config.yaml
model: "sound classifier"
dataset: "acted Russian speech (Dusha)"
train_examples: 26041
gain_aug_db: 10
time_shift_ms: 100
n_mels: 80
hop_length: 160
input: "log_mel"
spec_augment: false
win_length: 400
targets: ["emotion"]
num_classes: 4
arch: "quartznet"
norm: "layernorm"
hidden_act: "leaky_relu"
depths: [3, 4, 7, 3]
kernel_size: 11
stem: "single"
widths: [128, 192, 288, 432]
loss: "cross_entropy"
init: "kaiming_normal"
residual_init: "zero_last"
optimizer: "muon"
muon_scale: "match_rms_adamw"
learning_rate: 0.0037
momentum: 0.98
nesterov: false
orthogonalizer: "newton_schulz_5"
adamw_lr_other_params: 0.002
max_grad_norm: 1.0
ema_decay: 0.995
max_steps: 6600
batch_size: 256
epochs: 64.9
lr_schedule: "constant"
warmup_steps: 190
weight_decay: 0.1
adamw_weight_decay_other_params: 0.01
Rows from block 14, named by matrix and row number. Each number is 128 + 32 x the weight over its row's rms, rounded and kept within 0 to 255. All counts start at 0. Numbers have three digits each. After the name is the row's rms in percent of the matrix's.
# short0: shortcut pointwise conv, stride 2 (model.blocks.14.short.0.weight, 432x288x1), inputs 192-287
short0.295 119:198121148129115169145111108137140179120108168115089127102152116103116149141114063129067109109104107175107138130107157147140078178145136088140135083132168202100137111127129106138105123189105089129081148049070114165153035154140125145153105077168172099111122155122078092114140160136176085141
short0.296 053:118134088104125161181134197187081153170125122123140139093123077141188115091101126076114104119127113097128141139187111155152144146137096147086168093124153125182157143144100156171179110141119091109134134103106158118114117125086169108137127090070104098134101173116163140071137206090112141191
short0.297 088:111110116210121143136145096113163079073121100191153083093109114173197148131138168160068103104152178166115100099161134084142173075148147133203066098119124049103140092094184090149127164126172110138126116115135132077156063110120113182119171089175119097115123147169157119126106115180110110159
short0.298 097:127133104125114149133142128114150145096147100160129137101145130127182125105105092033122162149196136112145087122126162100121174130074096216152153117052152093156103139110092123178174115163156124097125100131135105129126122137135147145120147149110177091159136097139144099075089106128113061100
short0.299 120:160151097149121137091177138133119098117109063112188187114057076125082127122131209128138097087151142123186141106126086161143145058113137112069147140115142180126158124139090127161082117135130168138119091107134117143134132076094110080154123154124127166134058133140121108093065127122096144115
short0.300 105:134137069103115166137097110120153152106137046100153110106140136110170177132120085174123095110206073123149162164129137152152077132106188064142086154148115128082178089159143193145084138087119109081132124114105123071192161143115100108054161130096138097088103124134176145174121158153132104111
short0.301 109:108102091180123091094160073135122132181144153073102071119138131120136144123160147070138167116088137081115142195121133149153115200134152120133157136151052094132116145159106241120109117113139084147098127131104091081127131143095170110110097138080103075111106141092168139156142079103099087140
short0.302 117:159111140157106147127124186117181147155153185115131154146189126113088155152122115109160124106137103130113148101112124177123152124112076130079132183101151110084187088068208085129151122177132104107133108155123138118119127101173121116105109131160148173199115126125143150186092104119104082142
short0.303 090:061166103103083123112111117096139150113147100165120139153137161201144141151080178096146103080119168139087131159141093097132132179092082136163087163128141169073144148094150110130102181140093149157126164098134136105085141141111146070116124110226093161114114193097092087076129162154086096117
short0.304 079:154128151151065149123159109106136133167173083119143191075141068081141133199116183128166093125147118162089146088181148180133110084116147111139164140108061115104131157134167156168106097098116109122133088095111165171153079080101151127112110092121061100124182103163179208099135132099163181033
short0.305 110:149124140100120116133173115098128098085107146153052103172148139097097200198141171127102092152114148113119150163101125151111091151171109147109077084103065136119093163135070128117108117123098140192163129203173144103138121141176115128128156159160122151157119169118063099174135122153096195165
short0.306 097:131098131122158130145141066208127120124128137157153139160138170099121175095160148112132146108086176146112098112172159186100120087181175148136138111088135125098149140125119099111097134117142078146113186098142111128113094107130140230085089123104118147123140137147095123152177170113139069176
short0.307 110:113126158143103140130129114135108124109106103180105107066050127105147120130080214097121132122104096132076117154125094072088085057109146180188067100173164082084133099091123139105113157111164143160147205096131086140157159172095117104144091141124177155163108191139144140120172119165099123183
short0.308 107:170142100122132057135095117143129103112068166093188108072107127173089111138199118141165162115089116103128147158139085152141060099166123100056137158115142177159092049112087084083093170155091108139136150081136116112139089164120183122144131144128075153161091146074111130111103128106180127095
short0.309 101:142132126163091066073088109105120150138149109152168144142135086109063097099130068091152162141160106132156134081090152088159098103121169135095138119176139161163181054120073152150170160164194149154148124107193077078097081103173154107122121146130178142112149185140144100143154108178102118131
short0.310 118:062104153120186159153065084115089112131085154184194103140124124085103133223093120161097154107130119161113097115099181095083087192144113131161191161116138144108095120076140112113101082120096086163105073136144167111140116096131149128169100079138176091100086137084138063109099168130133144098
short0.311 099:153109097147065112096091141127101137159082138123123137139128072175131139118068112091141173169103148137100182126152103175145125113120149182061138165100040150195131116057096131112142146075123132116106101127164164153127069094131107129191097121107152175126171083097053170133156148107129123124
short0.312 097:150154133188078139136091113147126178146151182079125068119130138148109141088108180099202097078110136111086125183113122135154101111082144132107119110119138154078090177129168167189146090080139088125107157145132108172132122126122092137171141136177111148092160073112174128116103124088065171079
short0.313 097:146073114164115143176164085109140149130129129152125104125164133139126034151096093135153109155182140120112130075069162143172168202187126126112115080087120104151121140140122115119175132110095124125167132144086119108131149105173141069107152178156164134115102095106130125158128086156118100128
short0.314 073:141122110156126144166114098099108157103130100093135150155119101132105109129077167096155153146153109114080103141134121170132092113208090054120103158143131099173094120141128156171169114104109119123146167140147163118151176149124170117169188154084164151100126123145157149130148115112092146134
short0.315 083:139141140147177128092133166139129106082117149176102176191067169119154087082142114077119106104096116105104160162122132112121131136046153142145137124155139119106088179109122083184204141126131163109136130163181074107139118110187123139119100066109109122140120167094181084096105122102176114139
short0.316 094:093092075146162141154145103140107155165094161117095094107137154138108110180129070162138134115168124146125066085140129103095137133142132114168102120180128063124084131198139124112161064087060100138148136148116090083144128105076103098131158120097110116158089105201095119138123118193160108155
short0.317 122:105131140110162090134097065093128089088100131144148086108145139131123159210120063147126138155090126115133181120089107095111148131160184086134102117145087191172144052093121127174148099088136154129125112064096173154179079191135137173138147082133162094109145060161104133221156090101153105089
short0.318 085:094148144096088151133150194143209144114125127173109150188097105139133132139103132106098169207121198096159168157163158095141169096193182160098127130120140137125152089160152083138181081123127143123127145125114109105089128153131095145162114137138121145128161049115188148071129116165077104153
short0.319 112:142173124127138141141098186103162129121110158129120079080131172121107147109140157100141101100147146111123079148099124084119129099148115126127129199225090177147135120091155153101106129124108114082110115079150066154175087153077092096128152091157198152111063142187066057118137123136120142157
short0.320 093:159108133069136122121163114089100172146136252179114163128178180107097116129093138141142138148118145166122102148113155106122099176108224112128129133105090193123114105094140120179132089124149219118132093056059163169097110109142047156133087112118101105133138129155106100104089164077122109145
short0.321 088:070144185155098129116092128139112067144195131092106161167180133114146057112124120141137076124136104068108161068127109113086091151172150156169104168125200112113136089184113094114126123101136111078144168155148140124086072126145170120170102155106134094148198131143096085092101136101131146120
short0.322 081:141158162130178134145065129183141157137125169177153111105126108093128073150181125134098127092126065139120162118208159120133129101100086072096088086088097115153143141113142140136103177180113151111106158083106109116154150167172157174178125127157121176096127115123122121104120104167199128148
short0.323 105:069160153114050132095104105077130082145120122070185172109117093099157106091129096092099143148130132151170154146108099116153079176155107142168160109128147145054107111155124096077164084122152085166063103056133125111094190174136123140118161103105126159139168125115097134150174137165147103093
short0.324 110:126115094121122134134135125117128088113177082151146149126140131181135119112096146150136087066106097080184137123157107098178110077125140096166092128172081142127138122125131158161142091173149117099126116093106092112094190076146072117089107183125138151138139159086151104124151100125090067092
short0.325 107:124119144107071131132107119147079155124182105080074081108116201131066106144092128128104133097083102068095135201119128120118097089120128122157151075080135170162097101097118174123103125154093185121103108166065138116130126088105115140106169118110109163133180110143130088143112122172174099114
short0.326 115:137177093115100088084141131153159147135072085203216078117143153194130171100139128123095116213104145114123176144131109097177125114125078120187122097120136147115119126097092149097149160137144098193103090102085120171156068141102146136145078152100117128116124111104118151127122176120116096154
short0.327 095:196134145138097140142125167120134152068124140133166116124076144158152146177163098165092118128158149114127165106134179160122092143076088149151117159185102172152055112109147101103118123108157125129079114137095114138134118163109129117099107098109143151112053114086101123139094159127090114142
short0.328 091:108159182134150073127053164165149127105129174134103091183089141122173149081131159081116071174145094147140162081166191148121146148158149167116121107113123100095096143123163180166134086057123065143129136175133135087162106128155141093135089180144070074098129120164139092109115120104144121151
short0.329 078:176114197090112167131125198122112161072171124085100139107115156184103116106130138146114170182214065116144134199132155093090123130160106118157102115134084224170136096103128126124104126098144071097087171154114127200141105111150163136124104123110146084102131132137093156227083091099151099155
short0.330 113:097133098162099194160126117116125101108157115092116119157137161118089169180107138120112125185118147154099109102206118134149099093161122164141123160130122100096129146115115113190151173126157085142078076158149135148104135147152099157204134155120078142125152161114072100166104150108143170099
short0.331 093:113105153090140174100150156131203106124133220114174136075140129163154129137098145101194134070138118088104164127116178109201154174176113153117131156186155097087122089181161147114151141148098116114143125153161156159141140088145130173094099133114143131105117137109089076120110158142124128110
short0.332 101:166118102094108122129118091138110166097153149093111135087103159169109122146105143099182113150140113136186133112115187118104147224143143162173126077065134125117072162223111164107164158170142180095081171171072085107112097104115061111140117118184132133181140133085134084085132155124107104126
short0.333 110:157091181146168110182106087163072169121129128092096123115135143159145096123092120120112120171088136091118155150102108132148173093131111103081115142127119138177134158080091160122145106078095117096173175092128147130112091172122179154115193226096122096105131060098158126065090075100132098120
short0.334 086:119156146127111139112061151136150118123140123113126162184151084148112165145135118163124099107155158183093128125148166160101184111129123062093155085114105116132164094110122199100158126115158123112169114128111170165075112117065159160183134120079089121115078172132158112140107075118144116059
short0.335 090:163170050094185158091210126150162106110121140108149102059133146173132197171108111144198126156132155117120125117075112135086154103130157059114208117155075086187144129160113109118094171234093119104137094094100116102132117135113149139173134112146148163147135203132091150154138061120126184069
short0.336 076:093099132071130108093125150171109164159141152148131131181120111143058150156172148215134165181153175204122175136183104137099095118134144150161114122100107156086145178140185140161146087131159169116099160116096101067186149158121150147117130148082100107097102119141137130153154124155160071164
short0.337 088:203131127169130182181085119202088184080150166157148121072111107126096118100126204141089166050078067166104122091126118120159168099074176157081154138164085127144108166145110123186107129126118114099143198133100158085121105162094122138121148107121097068091141146093131170163167187186103108153
short0.338 118:169099139128132136137116125106148108055110116118107134140117097140089156125162129126176124100108127092097108085141091110144106152145105146137091212144144157136091151119120121077137137139176108178160084202110094110125163118137121116133162182111152109077102145141132134152121172190179108121
short0.339 106:086177091155154108123216096131091124148145089087151120132115173114167131099112137140131105102195139134171124108115154096189121129100129130140170133094073150168127123126123057084098181149126123119136181137152061106154115156125089139164109128085157161153104118110096179125159108179115108102
short0.340 070:136172107150162175104096147127171111160143117130081146091096111161176128146109096157199087072169063093078120117129136155178087143114120146146108158105109139118114138201126145162148111161118116099173151146156096094154124123106095139153163141129155149170134144138116113165173170167096107129
short0.341 087:167147151106178115168167147139139123153160148131129096133111098121124165090072104110107114102114185158139154142124087117089154110143096109151142177073197142128141111177082107126164169027139186155195118130131066144078118132116113159136160102152116103137190129129162148087142145046149108119
short0.342 105:149085150150168124120124146112151139122095137155093102128124118143076153100123194116133090159092131125119133159165103147080154106085149077111090143110085107150078109143104100177195161128185082158051139119113148202157093173127084142150159162088144057166153117109174137107118098124093161173
short0.343 110:130092110077112162064194092124135140123128119113134152102146143123118081207084127124147137113093108165138140130079129110115120130110105168077157128088153141121159110106069088112102109118131119169101167184127077140149203103118110167151109095180117093092095172107107092083098138130187194128
short0.344 080:109150122160160128056111106109124127133129150149125049128120147112124077151134126128087153093109142147095123103115089120145095109139153188109122102079135143152110092096131198101158221132132106098164079095106136116157136078124129136129119123129087123117153146143184084123124082151118134123
short0.345 077:114147107106165145147101137165145123106118151048159159102086109109167115088171151127189117106078129104113150183153166111156167031108087180157163107147153111167127156126118148183154171153111142074099142134103148172110143128073159171130121174136102162119087188110154182143119155099110107124
short0.346 117:110114145084101147119127068129121152153120153143094106097126168101115085116158091102118126113118094162078162196142163112057097141162109150190122072193100099084149161124142131163137117140109152100113159183145139167121104100138071115177125137160125079148170103155126122134103147138157201154
short0.347 103:152108132123103066094151140155059160139150166082176149189127077118177119091130087097130205128111181144112113112145120155153145168088177060123113121147075102117122133104127158149166069146120158101115082151190137121154153129150090115047147130091170185155132109124129074091125098196134089156
short0.348 114:211172186125139179146157092092189213123108146098121148157161145123083151164066070161164099100129099124169164025162147062107132165096078070118092107093191120096143171129124091139138082121112153113076110141127125148086162078144128077146155154090069154103104118206121104152110139208138110144
short0.349 076:105072161144106119170118172070111117123083090133152161188146114095098122129111087116161059080165112118162161157143148160166175109158092116161097114132088098062102083114127125118119137132120133076106059130198162135198112122152124129148144144165146110187127133084120093107150113112134086117
short0.350 101:092076138143095115121148141086074156104092132097144095093131167120133069125109138113129132126104083091142139159146096087086133107178091133088091143109210120146091144110084086088225090125137047075123145082109099154098122098164135158102154116108105101073077147121112105185119122111088142200
short0.351 101:193156160136164124128141181157108102135128142121169146119119168123120152102104109097114158142100107102124132116091167151143100089117078120122179106165072075104134122141082123155095158165135125090066073133140105116086148113112144132040190133120145176124118112131157152096112085106162103153
short0.352 112:124091138137127116203196112107192147170123077087104111112107151120127150151154088182149142140122126165146117118091147111232117124118083175119094096154131153112157085106123159133088143086133152123102128116155163124121144134101125110159115108132084084123078081179188118095187126067084255165
short0.353 082:154145151113120170140124115197100135093151118210137120216048130130142125124107160142148087111156137144091109106136130164118198113091142122102092100150113162167138132146121134107088083103078135146122125167130108121136206064167167168107156128219103173087100130151138139130087161090191106110
short0.354 118:095116120140156100098147137111130102080136126076119130164094154113147159108145144087208157114141143154146107126211117155107104142112127105174109142078112128086173140161136146127112131134149152164130105163124122148112112081092115164117166146143122152140129111079226155145111129180092127127
short0.355 093:220117113178084148131060063133173108073127085175167085159030090139089151092145151093121141155130126131126157087143050150135137150160133157079185156173164158173154149101124133151098085098093148088146184114140106177141190112121168115119169063141124117086166103115151144169124096092169195149
short0.356 093:104065130097152075068104195099089097107160079166144167115094146099121093172083127081121150140133154099133075185089115118112171095186178161156146149126065143109146123183107106096122120151085139134085150080139105116149085115124131078138132152111110111110139114131119098094062192115190083159
short0.357 105:126093107128098126099172201105148114102104126179124122110119120093115055130096195173081136128101100148214136160107111110139216112177126093099073111151170106181117166094121132145177061100170164147106153078174094148129114153109141130133076135106051082126154094140071133133116104139150103134
short0.358 084:050167135168102157136106160145139098200102116117130145125148106124138191109100114226114112083164091142114106163135121111134113218133178112091126112118197170123173149118171143098149135171134135126136146126139106132119223146187151095099129107099185117135101146104160109122108131137081120162
short0.359 098:151148123117120053109078119075063133149075213081134149127123097094165207109153123120091089141145114068151115159119133085148118150136116154103117157117174095119176192126103124110133132089089192090129074146078147133092131189151154127151189170180204057156141139106173106138136135095142134168
short0.360 113:133169114134165101082142091110159082132117136140089111149125136105134118131133055144159138110147155165081221147122086151134090050138108121183169136104081085131132167071113061105094109101118110123193142131144102108114130114118097141122138149129113129140123070087074101139119081182162117114
short0.361 075:137142204203169135092102067133146117131145123121169130128158136112178073117111082181065131165071108131118140116166135118139118124153137131160121191180089103133157126150152135129105121137171192091117137073184086089192165150132145170165131131160134124101117140145169101157122121136082123092
short0.362 081:184063111086108121126125183099135110105109090129139081113122068112159141109125141124075128152142144106103124119073118108111202088082156089124110194122127114082117037109120129181139149202114097135116112077113111133114104064132125106120125115140117141206147104128132156161100108122123120112
short0.363 109:127148092169104116157099173154163194113068144168161107138117122156117131174115163102174119069108079191124057093096179129127127114101118141120152094125120084158115080143102168097151119113126097139167105135090156139151146088114087108100143177098135099139131089121119164117156116109161165118
short0.364 091:090091170149141134093114164072092109136119126113068150077111104176101117139145083148135187140143118156100122182143066127144137122181085093150113171125074106101143144156158097152129195129147123122076115103160186219131198141161113101088114156107109097181113155112132150133185171109124136165
short0.365 094:132175182090091132146146117122099095096167097106162092144124121126120108132121086130133112179104144138194113101120098148152153127115104122131093126107144134173136116145228136161108155108124109156086091109152115183113094080098109132154113073163189169109130118110162108094159074128115113135
short0.366 065:144071086102136121130142174113136133150143096079141127121108105130123095154112166117141146122105136147095089129157156131068165123095088131146121138143057166140135065107118142098111117182128115107099130178080196179114109073152154133104138093143221081138139155139115152125094202104113125120
short0.367 089:131093111081103173152156159151132186103102121142136167091117151220094135160119139112135167089195169146133143057102166172110169101084118151109122048114149080149084118153099097188221167087175120105126140172091149150103079129131088121107195137098163110162093106083116123125149124075147082167
short0.368 087:149090149074157053165132185161138085150159106149145146097096058149135075108113108125100114172173124135161089111105100119092134077086128126079150111133210132202116089103122125137111165146096127130144101117119177123151100175165071144156126075145095134127095085123096190172180117101106133167
short0.369 087:141106107140161103144164127126160158121114121107170200214084151164178155076146143135112121055110130119072141148101152077123147181110167106159087188079093159111142109128117094179092152130123129131098131109084082123152126117067119202169090119109186123082072091117140102140145132136072107144
short0.370 108:122157100126136185156111105138132074137154107138117155135119089110140107141148133185114126110139143118108139157114158146131200143148155085078152146122174160108148141131132134108114182150084078103145126185119137099119071180083113101171110087102101114137167138140195120042128146126167102117
short0.371 108:084122179118087085066137087082141075111107129112166113146138153125097103156126073143145102151092114150134126119163171139108143173104157170121134127114133161112120186083131134135133143151148206103144142202136206148177084057128091182168110113110106155160080128076112112154092112105145202122
short0.372 120:149099130125169113138152084224100133137094096140127128124130238103113244125151139148146096106097125094105159185087108140128126170132141100137172138151174163162142115116126079067120106156127195143138092163113154188106094163111104107129187114094186131113164075097079146185113163116147182097
short0.373 108:067143124242160098097124174151141115153102103156195073207104128090142140141102101128145176156127107190121150157108184109151162137111094101153147098110076161134178070160161104128133137151088102083089096121125108066140114120092106048151099100117074090110102125127187117169133099143172135119
short0.374 087:148137094103123140097146116122156095154068104131111138137127141158143170035135124150171108101127091109076133133135071185110102249117074098193116134069098102108119144112123056130145117171124134149082138115180139130132192170064093104138135133136110096084131120109110171112144129117133094150
short0.375 115:080133150083114204125094181147157108142141183148121159142120103142120121085106142114147097208147118121129104073109147171164109192133085112135133085141137097126151126177159145098134109159127101160108097151135127105122161115118089078178198134123133093183117075152130195148152058093129141083
short0.376 091:142095191113143113133121177153153129064187150120081117155095101139141076100185136139083142166096133118100175085111127084127149141133112112082130114101114092138148185211254112143167102183135104095130098097125086101167136137186098086088143103117129073183099165130194093099141133099195188176
short0.377 057:165190130113112131183122113112177109128183137071096113106119059087143161167113052125115139082097255145172138142157138155105129120129110092109097105121103180124129135137154132138088090172133107119104147141218112108094158081138149154147124175097102125133108191149132106168171122159116094131
short0.378 088:136129173136131117093141126137174166136128149133150140150196095118155089107116161167143091126134105111103088105103089145113187237085185184142099158136118102142125147161114140076125115124131132109160211124137153121126130156136083127167125095136137138173143095142072130182070130131139101175
short0.379 113:106118085117119124141167169137123188121142083111142149116098113118132125141141170146130121155159115081134180135107152111138108112129143167110144130121145167086170134074195140135125096091147050081192100161120150064188107096124137116120167125131106134080131116078113201164108131112137096144
short0.380 089:200073174107103112128102199191170149146074145105102168128142168125180113109210173209127166066131158142136154131171224082104104139147095135126083077148161076194120130108086101128108097114111158151123132207144125116110160098162219174100116102109079094086069112145177124115144163133111107141
short0.381 120:086167108145084108130049192110141181147131167110146091111152130157121121071104091094149150098154126090093126095112122131115095127150136076163117100100099126104115135088116131179119089146112110179151083133127106065118132132165132135096074167149115174129045109149122133097146102126125129106
short0.382 103:149131146216135198154099086094110162163090138168170121116115113124152159110129079149135146110135106137115113104130104157112196164136129110112135138170080196112182124154165096146168149161102122175147140085096085074104117114102178132170161124110079112127136145142144145132091175204196064126
short0.383 116:160110145100098131098161041138131124116079117150118104120119171095155052151134078138115154141100120085181130171118142161139117100121116137182094097111130086120107073112106137168161145098135128200153159116161125096094141062162129109099084103073125136140124150148108176185181180101146128119
short0.384 117:098183117094096120121131228129144053097171127149113077210074140132141142096146134098064108148156136144134154107103110114136084064181143121143123105112173144092130135181141114106172136095129145094087155134171113091164106121129161084112103060129127117182106080098119101146148093112124114094
short0.385 114:165164158147069146194113167112099169166189130128130137133064153114162122126115158127080124208097132172144175152104085113093157117161144155147120141125137086068144100116107050171115067138102123097180158079126106109117171127118117134115142099104124175255091118144120154110114076111149111126
short0.386 077:140099133083165098143160129130169114105135110103133147115129162222112081102177169117156126098106137107064129060115118126088120134164167102199111158094136134132111093174100137177179101105116142100087135119108105092175144112118137143152139119141133182102112108143084127143139147095118115070
short0.387 115:135143125129121120144190085118190109130087153154131132177122156100148165217119190151161175155141181163109082111146152185086076078138082121161109146085116110151085091183121113114121137123124142079113114233120125189114095168186126144159148133118113157128129157123137183121158141142126057031
short0.388 063:112132167143147125117115113166144195083179167060152146062080107206145115113110105125131061171173142089154065118209117162122132139110135175138139076173212109144128151189153166104133117149139128099145177109105089102106105089139143088144161126074175082139146124127087147149112124128113157102
short0.389 078:130150112112190067150155132163110114161125149150135117129107092138071104125125171161167069080085165125160144079126124171098124154103066111135105174101153141147113147106143093099095189117132118115111126162145085153116131188081173079091113152087123156134146170117131211101090107156089139160
short0.390 099:161100142106097120103066136095106174124106129142065124084121096135152064141112148121140112117185129115141085074155139181114131111155147163154153115137084139092151122066145103100130151136114156183121097112135154200180087138142079139091114126199141130132100153130169071123089141091139177117
short0.391 101:081126154112115131112144172171061089145093119166148138159069172073152089192174129113067141167080090159132146129174109125133156122085165127115080181114167157175192180194089142134128135124133086172153109135075104146148076179111155093177139101139116128138161198141100159075176125154109099063
short0.392 113:108132125097169142171091089134098168110091101147067167081164147143145120110147103162111174112128132119204107125157143131176110149158130101208103104145146138115137119076124151115161142120084074131155145158130143151162107127089104145116161187132111146128181166132135149118084096158151085128
short0.393 115:088160163185139140127146151149094185162125168145104096081153097119094147143081127130085137130143103098205150134095152112147130179187098147095113088165118089139148098185120084110121152137164094145144118109134141121197085111162124099064070143097060131126149086161123136172123195152133162051
short0.394 090:156111150171119170130187127144159193145125135102164167080137126161142117124144193186090093141151121112118109109073167108137124170083147149084177169097090097099112145146180146122136150092152080103087121109148155112147146110146175100100144164076121126165131137068142103161122169132160071091
short0.395 096:138079109113147128095153117093204086105119125105097057150105137138205152119166105199127168176097141139117151108119186116162098141159125084078091120075068106118142105125127172162165111116105168134122150092144078118131156124137028129157138159118137122150129116088154123145083088113104225095
short0.396 102:165132115140164133088143129100123171130149133099133112157063148091144129112051116085134124161143134123101176156135075086103070133124097112088106169124094143154111088100113133133112121189129070142106142127064109117134135128183112142123123179130117164084117125141148115142066186113145073108
short0.397 099:142112092120158152132124147108123136174141152152064108138117088102188156056138183089146144122098174148097112117092137116151158119138098070112159109094177112129120094117141132116160121096080177130191172134120130104091193076135128147122088103108161162093144083114125092097161157123122152130
short0.398 100:131116121154110121187112185140146127120163165088099095149143115052151099091163212088167109163130081175133137070115154099143111124102099111092082111071152097140139128155149149169092155192094151120165108133059121165123095157119085121102150155136097091097088093139133132105119161105086198143
short0.399 120:084151098104164157131071148156144137207127126109076104141117140218168106167146125216117125187179099098116116136133084152113168110156164140128156163080085101134144160114140078111142134145118082154112106130128111119146103115158116187095223149106114110203237168178199127125157168149135111105
short0.400 098:173130094095140118126168104131162079140148111144154146105112157071106103068125140186135101163113091108134107105098171118109131186086117064144140138098163154086068193102156127104131181130173084123139133087103099107139149104137114101114152068138069137091093140142106089136176098145115158127
short0.401 110:136072156100159162131128164085126149173112186118081081101121131145143152074178160115104143075083053129148099150208114137103077137142128135088088091089085146171056125177184127094108124123141161107208146127160125164138067117135114151145122158096099141087127104140153113139119110097087116105
short0.402 082:077088099080122129099117159166161187142149137100098150077148122166144152109147088146139126079101127109110100118079154118123143123121159171086148156155114156130136056131109130094082126047140115134138058102102151121125078133139108093165069091165141138121158137097106082159130121151138176099
short0.403 095:087102146141101158151128164145042133144101154137138111194122098093070113087128146095105101136152097135105138092144100155183144217127123095157115137078160127105156119126087162181176117138113151116129126127179179182101147098133096166133156111137119115147169154122120120176146100105093080122
short0.404 082:064169090149094102103089142118108120144111076085068102174080078137115070142096117139090115133169146086106134121133148189101118142135049104120175155166175112083169110123112092143105145172146180218128130123107092128088152113152136125142113125175117117102110162152076092143137146174090132132
short0.405 118:106145162146094133125170143118112165101126171201133122102105124106168155081107137097096133100094144142179114083113100113093135124137123155128075161113143102138133126130126100147118184103119129160140131156137094155111098136125175115099206152130150143117133120132134067206080181120148136063
short0.406 084:105144184089119160151101159100124132158187191149111127101121107109103115121110104094167095153058167131138099153137091175145086131126125151165127148139146101181189119173105099122131151148107204158174122141081167160178102147122156070096081098128133172095137116120107101059149174106086133178
short0.407 100:117155131165103194104107111133130142093113106079144122091071143102126151104172090173177131086064089173086127106095151154093137078115188096126096085145120138079124140116195143125130103139143116095105132106160110104082098152100121135135141076073138174196074153087128120185171123093139152172
short0.408 095:097115109105113080115155100085148097135141090139153154177096093134171184115119090133132152195162192092107080119104098053088134211127075133129106078157108111101127091098099184155139163121081102131136135092067096109144152083127127177115101098125129131129153101077102161123140146118121116148
short0.409 074:157089165107132157121099184091174156110163089102142147123120115102110234141113105129115119117156120105095134123170144094119205121085137108072151099166111138097165123071099125073076156105093113118085103082084199128105115206127161112063084084102051114179133148122054100124048093160141115111
short0.410 110:090152124158131224086113113143130092105162123074078121190151125129155088095142113196120191116118125135150119173149157110194165180147150151136220107123213107139100133148155128106174164160171161106058144146212150121115150145132134118097096129106143185108124093160164068093132167134096134100
short0.411 107:120110146131088122105134197079172073143159138136160117113114121155192111133161111137154096048132159101185175094066117141103149202091188115172149120097134091149128159090152120089127109140180058112099125124138120133145178122106132170109083117149109101066110111132148103126123085113126140108
short0.412 088:060062127088125123133154150173146130111128122146212134157104149113122071152209091128115102210104111103125135099096129121090101143162115079130101102084082149151119119187126131108144096139131140175160147133128080157088122121109166135141128160128147104141101151104120159184115067115122133154
short0.413 096:121142149154100131119169125151112136114134147152117098168117115223094129137112171132122070070144123099105060136082131127166097100089150159133118084129130126086176119169148153139113114088109085098126103140130084091143176127085149089185095118123113111077177172158163099153163146110130112092
short0.414 054:137108158119095155109138161127098139122150076146058123127189078125116153114134139090153148098123189067121135087105141160112139129118116080167123170142171108113123121153168127217159164163160173157106147131115172150171107120162080125150166148141139103137168148083167155137120110115073149148
short0.415 114:174122112104115110169110165134122200121142139128098117135115162055163109050137053154113135181097126105129111163096144097113095159149140144126143142203082148094157175095139128130132117112141149115108102122121075098118113148107197163112255111152082085120116102145116102132149216121094125099
short0.416 118:150161132144119134144129103169150130123098067094110098137113123139123147152091141158136116131161095145151103139109097047037205124145192170086134130225071076128179084106134104110104147140151104063148129094169119089162087186188074144190114226169149151117125161195154142156104101152084109167
short0.417 107:089158131146128114069123152177182090119152100145116102212093117145178071140095090130077109193129132187152140100162119122126129097183177199140149121136093112099134098171143113138152170135104134150158132128125163094094088144137112099121156123131091111171125113117142136104060092148197079107
short0.418 102:114159109154186168150088149115101133132120148150104177126125138151116168130075124077162128097167198129157105146155081152144149130131124135129169109177123148166140113127110122113102139118122152115080130125092169115081135152152151145129147122132105130149140135092155142043122088158109086083
short0.419 097:107112158152175090106114112087095108117105072157110112176134147126140135134115114125126095109076086188086130174141123120090116136139126148124124097154108210094126104140152107033095145198159179169121159101136117152068154139130147140093123141157104131119104095144086121122167147185141076136
short0.420 100:148157091180090149112125187099093142173111163117103174049110075138120171136131093161130096133078151126129166119136114123149116107083162158119123087155186101117136094099138116107086137132182166114100113089072151085173167104141093084139180165093194095125121129079054141094144157157144109122
short0.421 114:109124117091135153093087106136135140130150154132112134102141085153146118133113098147097136127132177100132124132098165255095112139155120154111099127083116133106082204081082179124134140107129093142131156123096076116078183153127138137139094072164123176091116138152113070145090163118156153149
short0.422 099:122106150071098143129128118151153162104127115126102125150129183188118115161123168139175124077109125082121122096138123118132162101122130135102096102161115127134164124081143099107103124089106137095154108116138107078078138174108184088123106117113099080134071207216158144094174108119133109107
short0.423 087:116113069132092161152153053084094173094116155089150082125134104132088096116126196124116148115138124216134073118138149108128128114133134130117101130119107093117143149173194082181101138106150120120065168121117156131060072117114234212091115111151182115127163151146073104054150140129066146129
short0.424 095:152203147167130118147157061090119088125144145194182124095118103125117142095085141066122100152135096159105158116134159127168168125127146132109111136081115078135175161114078128088067123134119181139100102119096104150131170117176156137118132121098128165104170118069126138136138119113149122090
short0.425 122:101123129156106123100134129161101089098118103145138115148169255105083135172139108124178133147112171139120125166139085179124140111104124121154153171110102100127138171081103113150120156062178071130168093077121101136140127137115132154116111105116115135124187094112109145070114129081130124184
short0.426 091:151142156145117146177119112087087102167125113136145121129133118167115131102150046204121094094155092155147074157117131144159181150099173120211107138124084159159142196123148098059054113053123147095175174133141194165154136143116093079133122111144149129133138173143102152088166065063135142142
short0.427 089:067179112069120158118111160124124120113104163077141096039170156141132156134159156128128165176064086100151152159145130128097095088117216099141096079126136089118129094154169123128171166042128093090123087158131103185143089113088153157080146127168169152124142184162105134178091135132126114140
short0.428 105:141135091068118125115094134149160102127190194106135149124100110117115090175148144118098073133103099101185068125171087131120112172123110191114091134167086127103125088160127177099095127126085118082154153112111186129166116076165122149105178141099077104128048109137110097095135091144065118102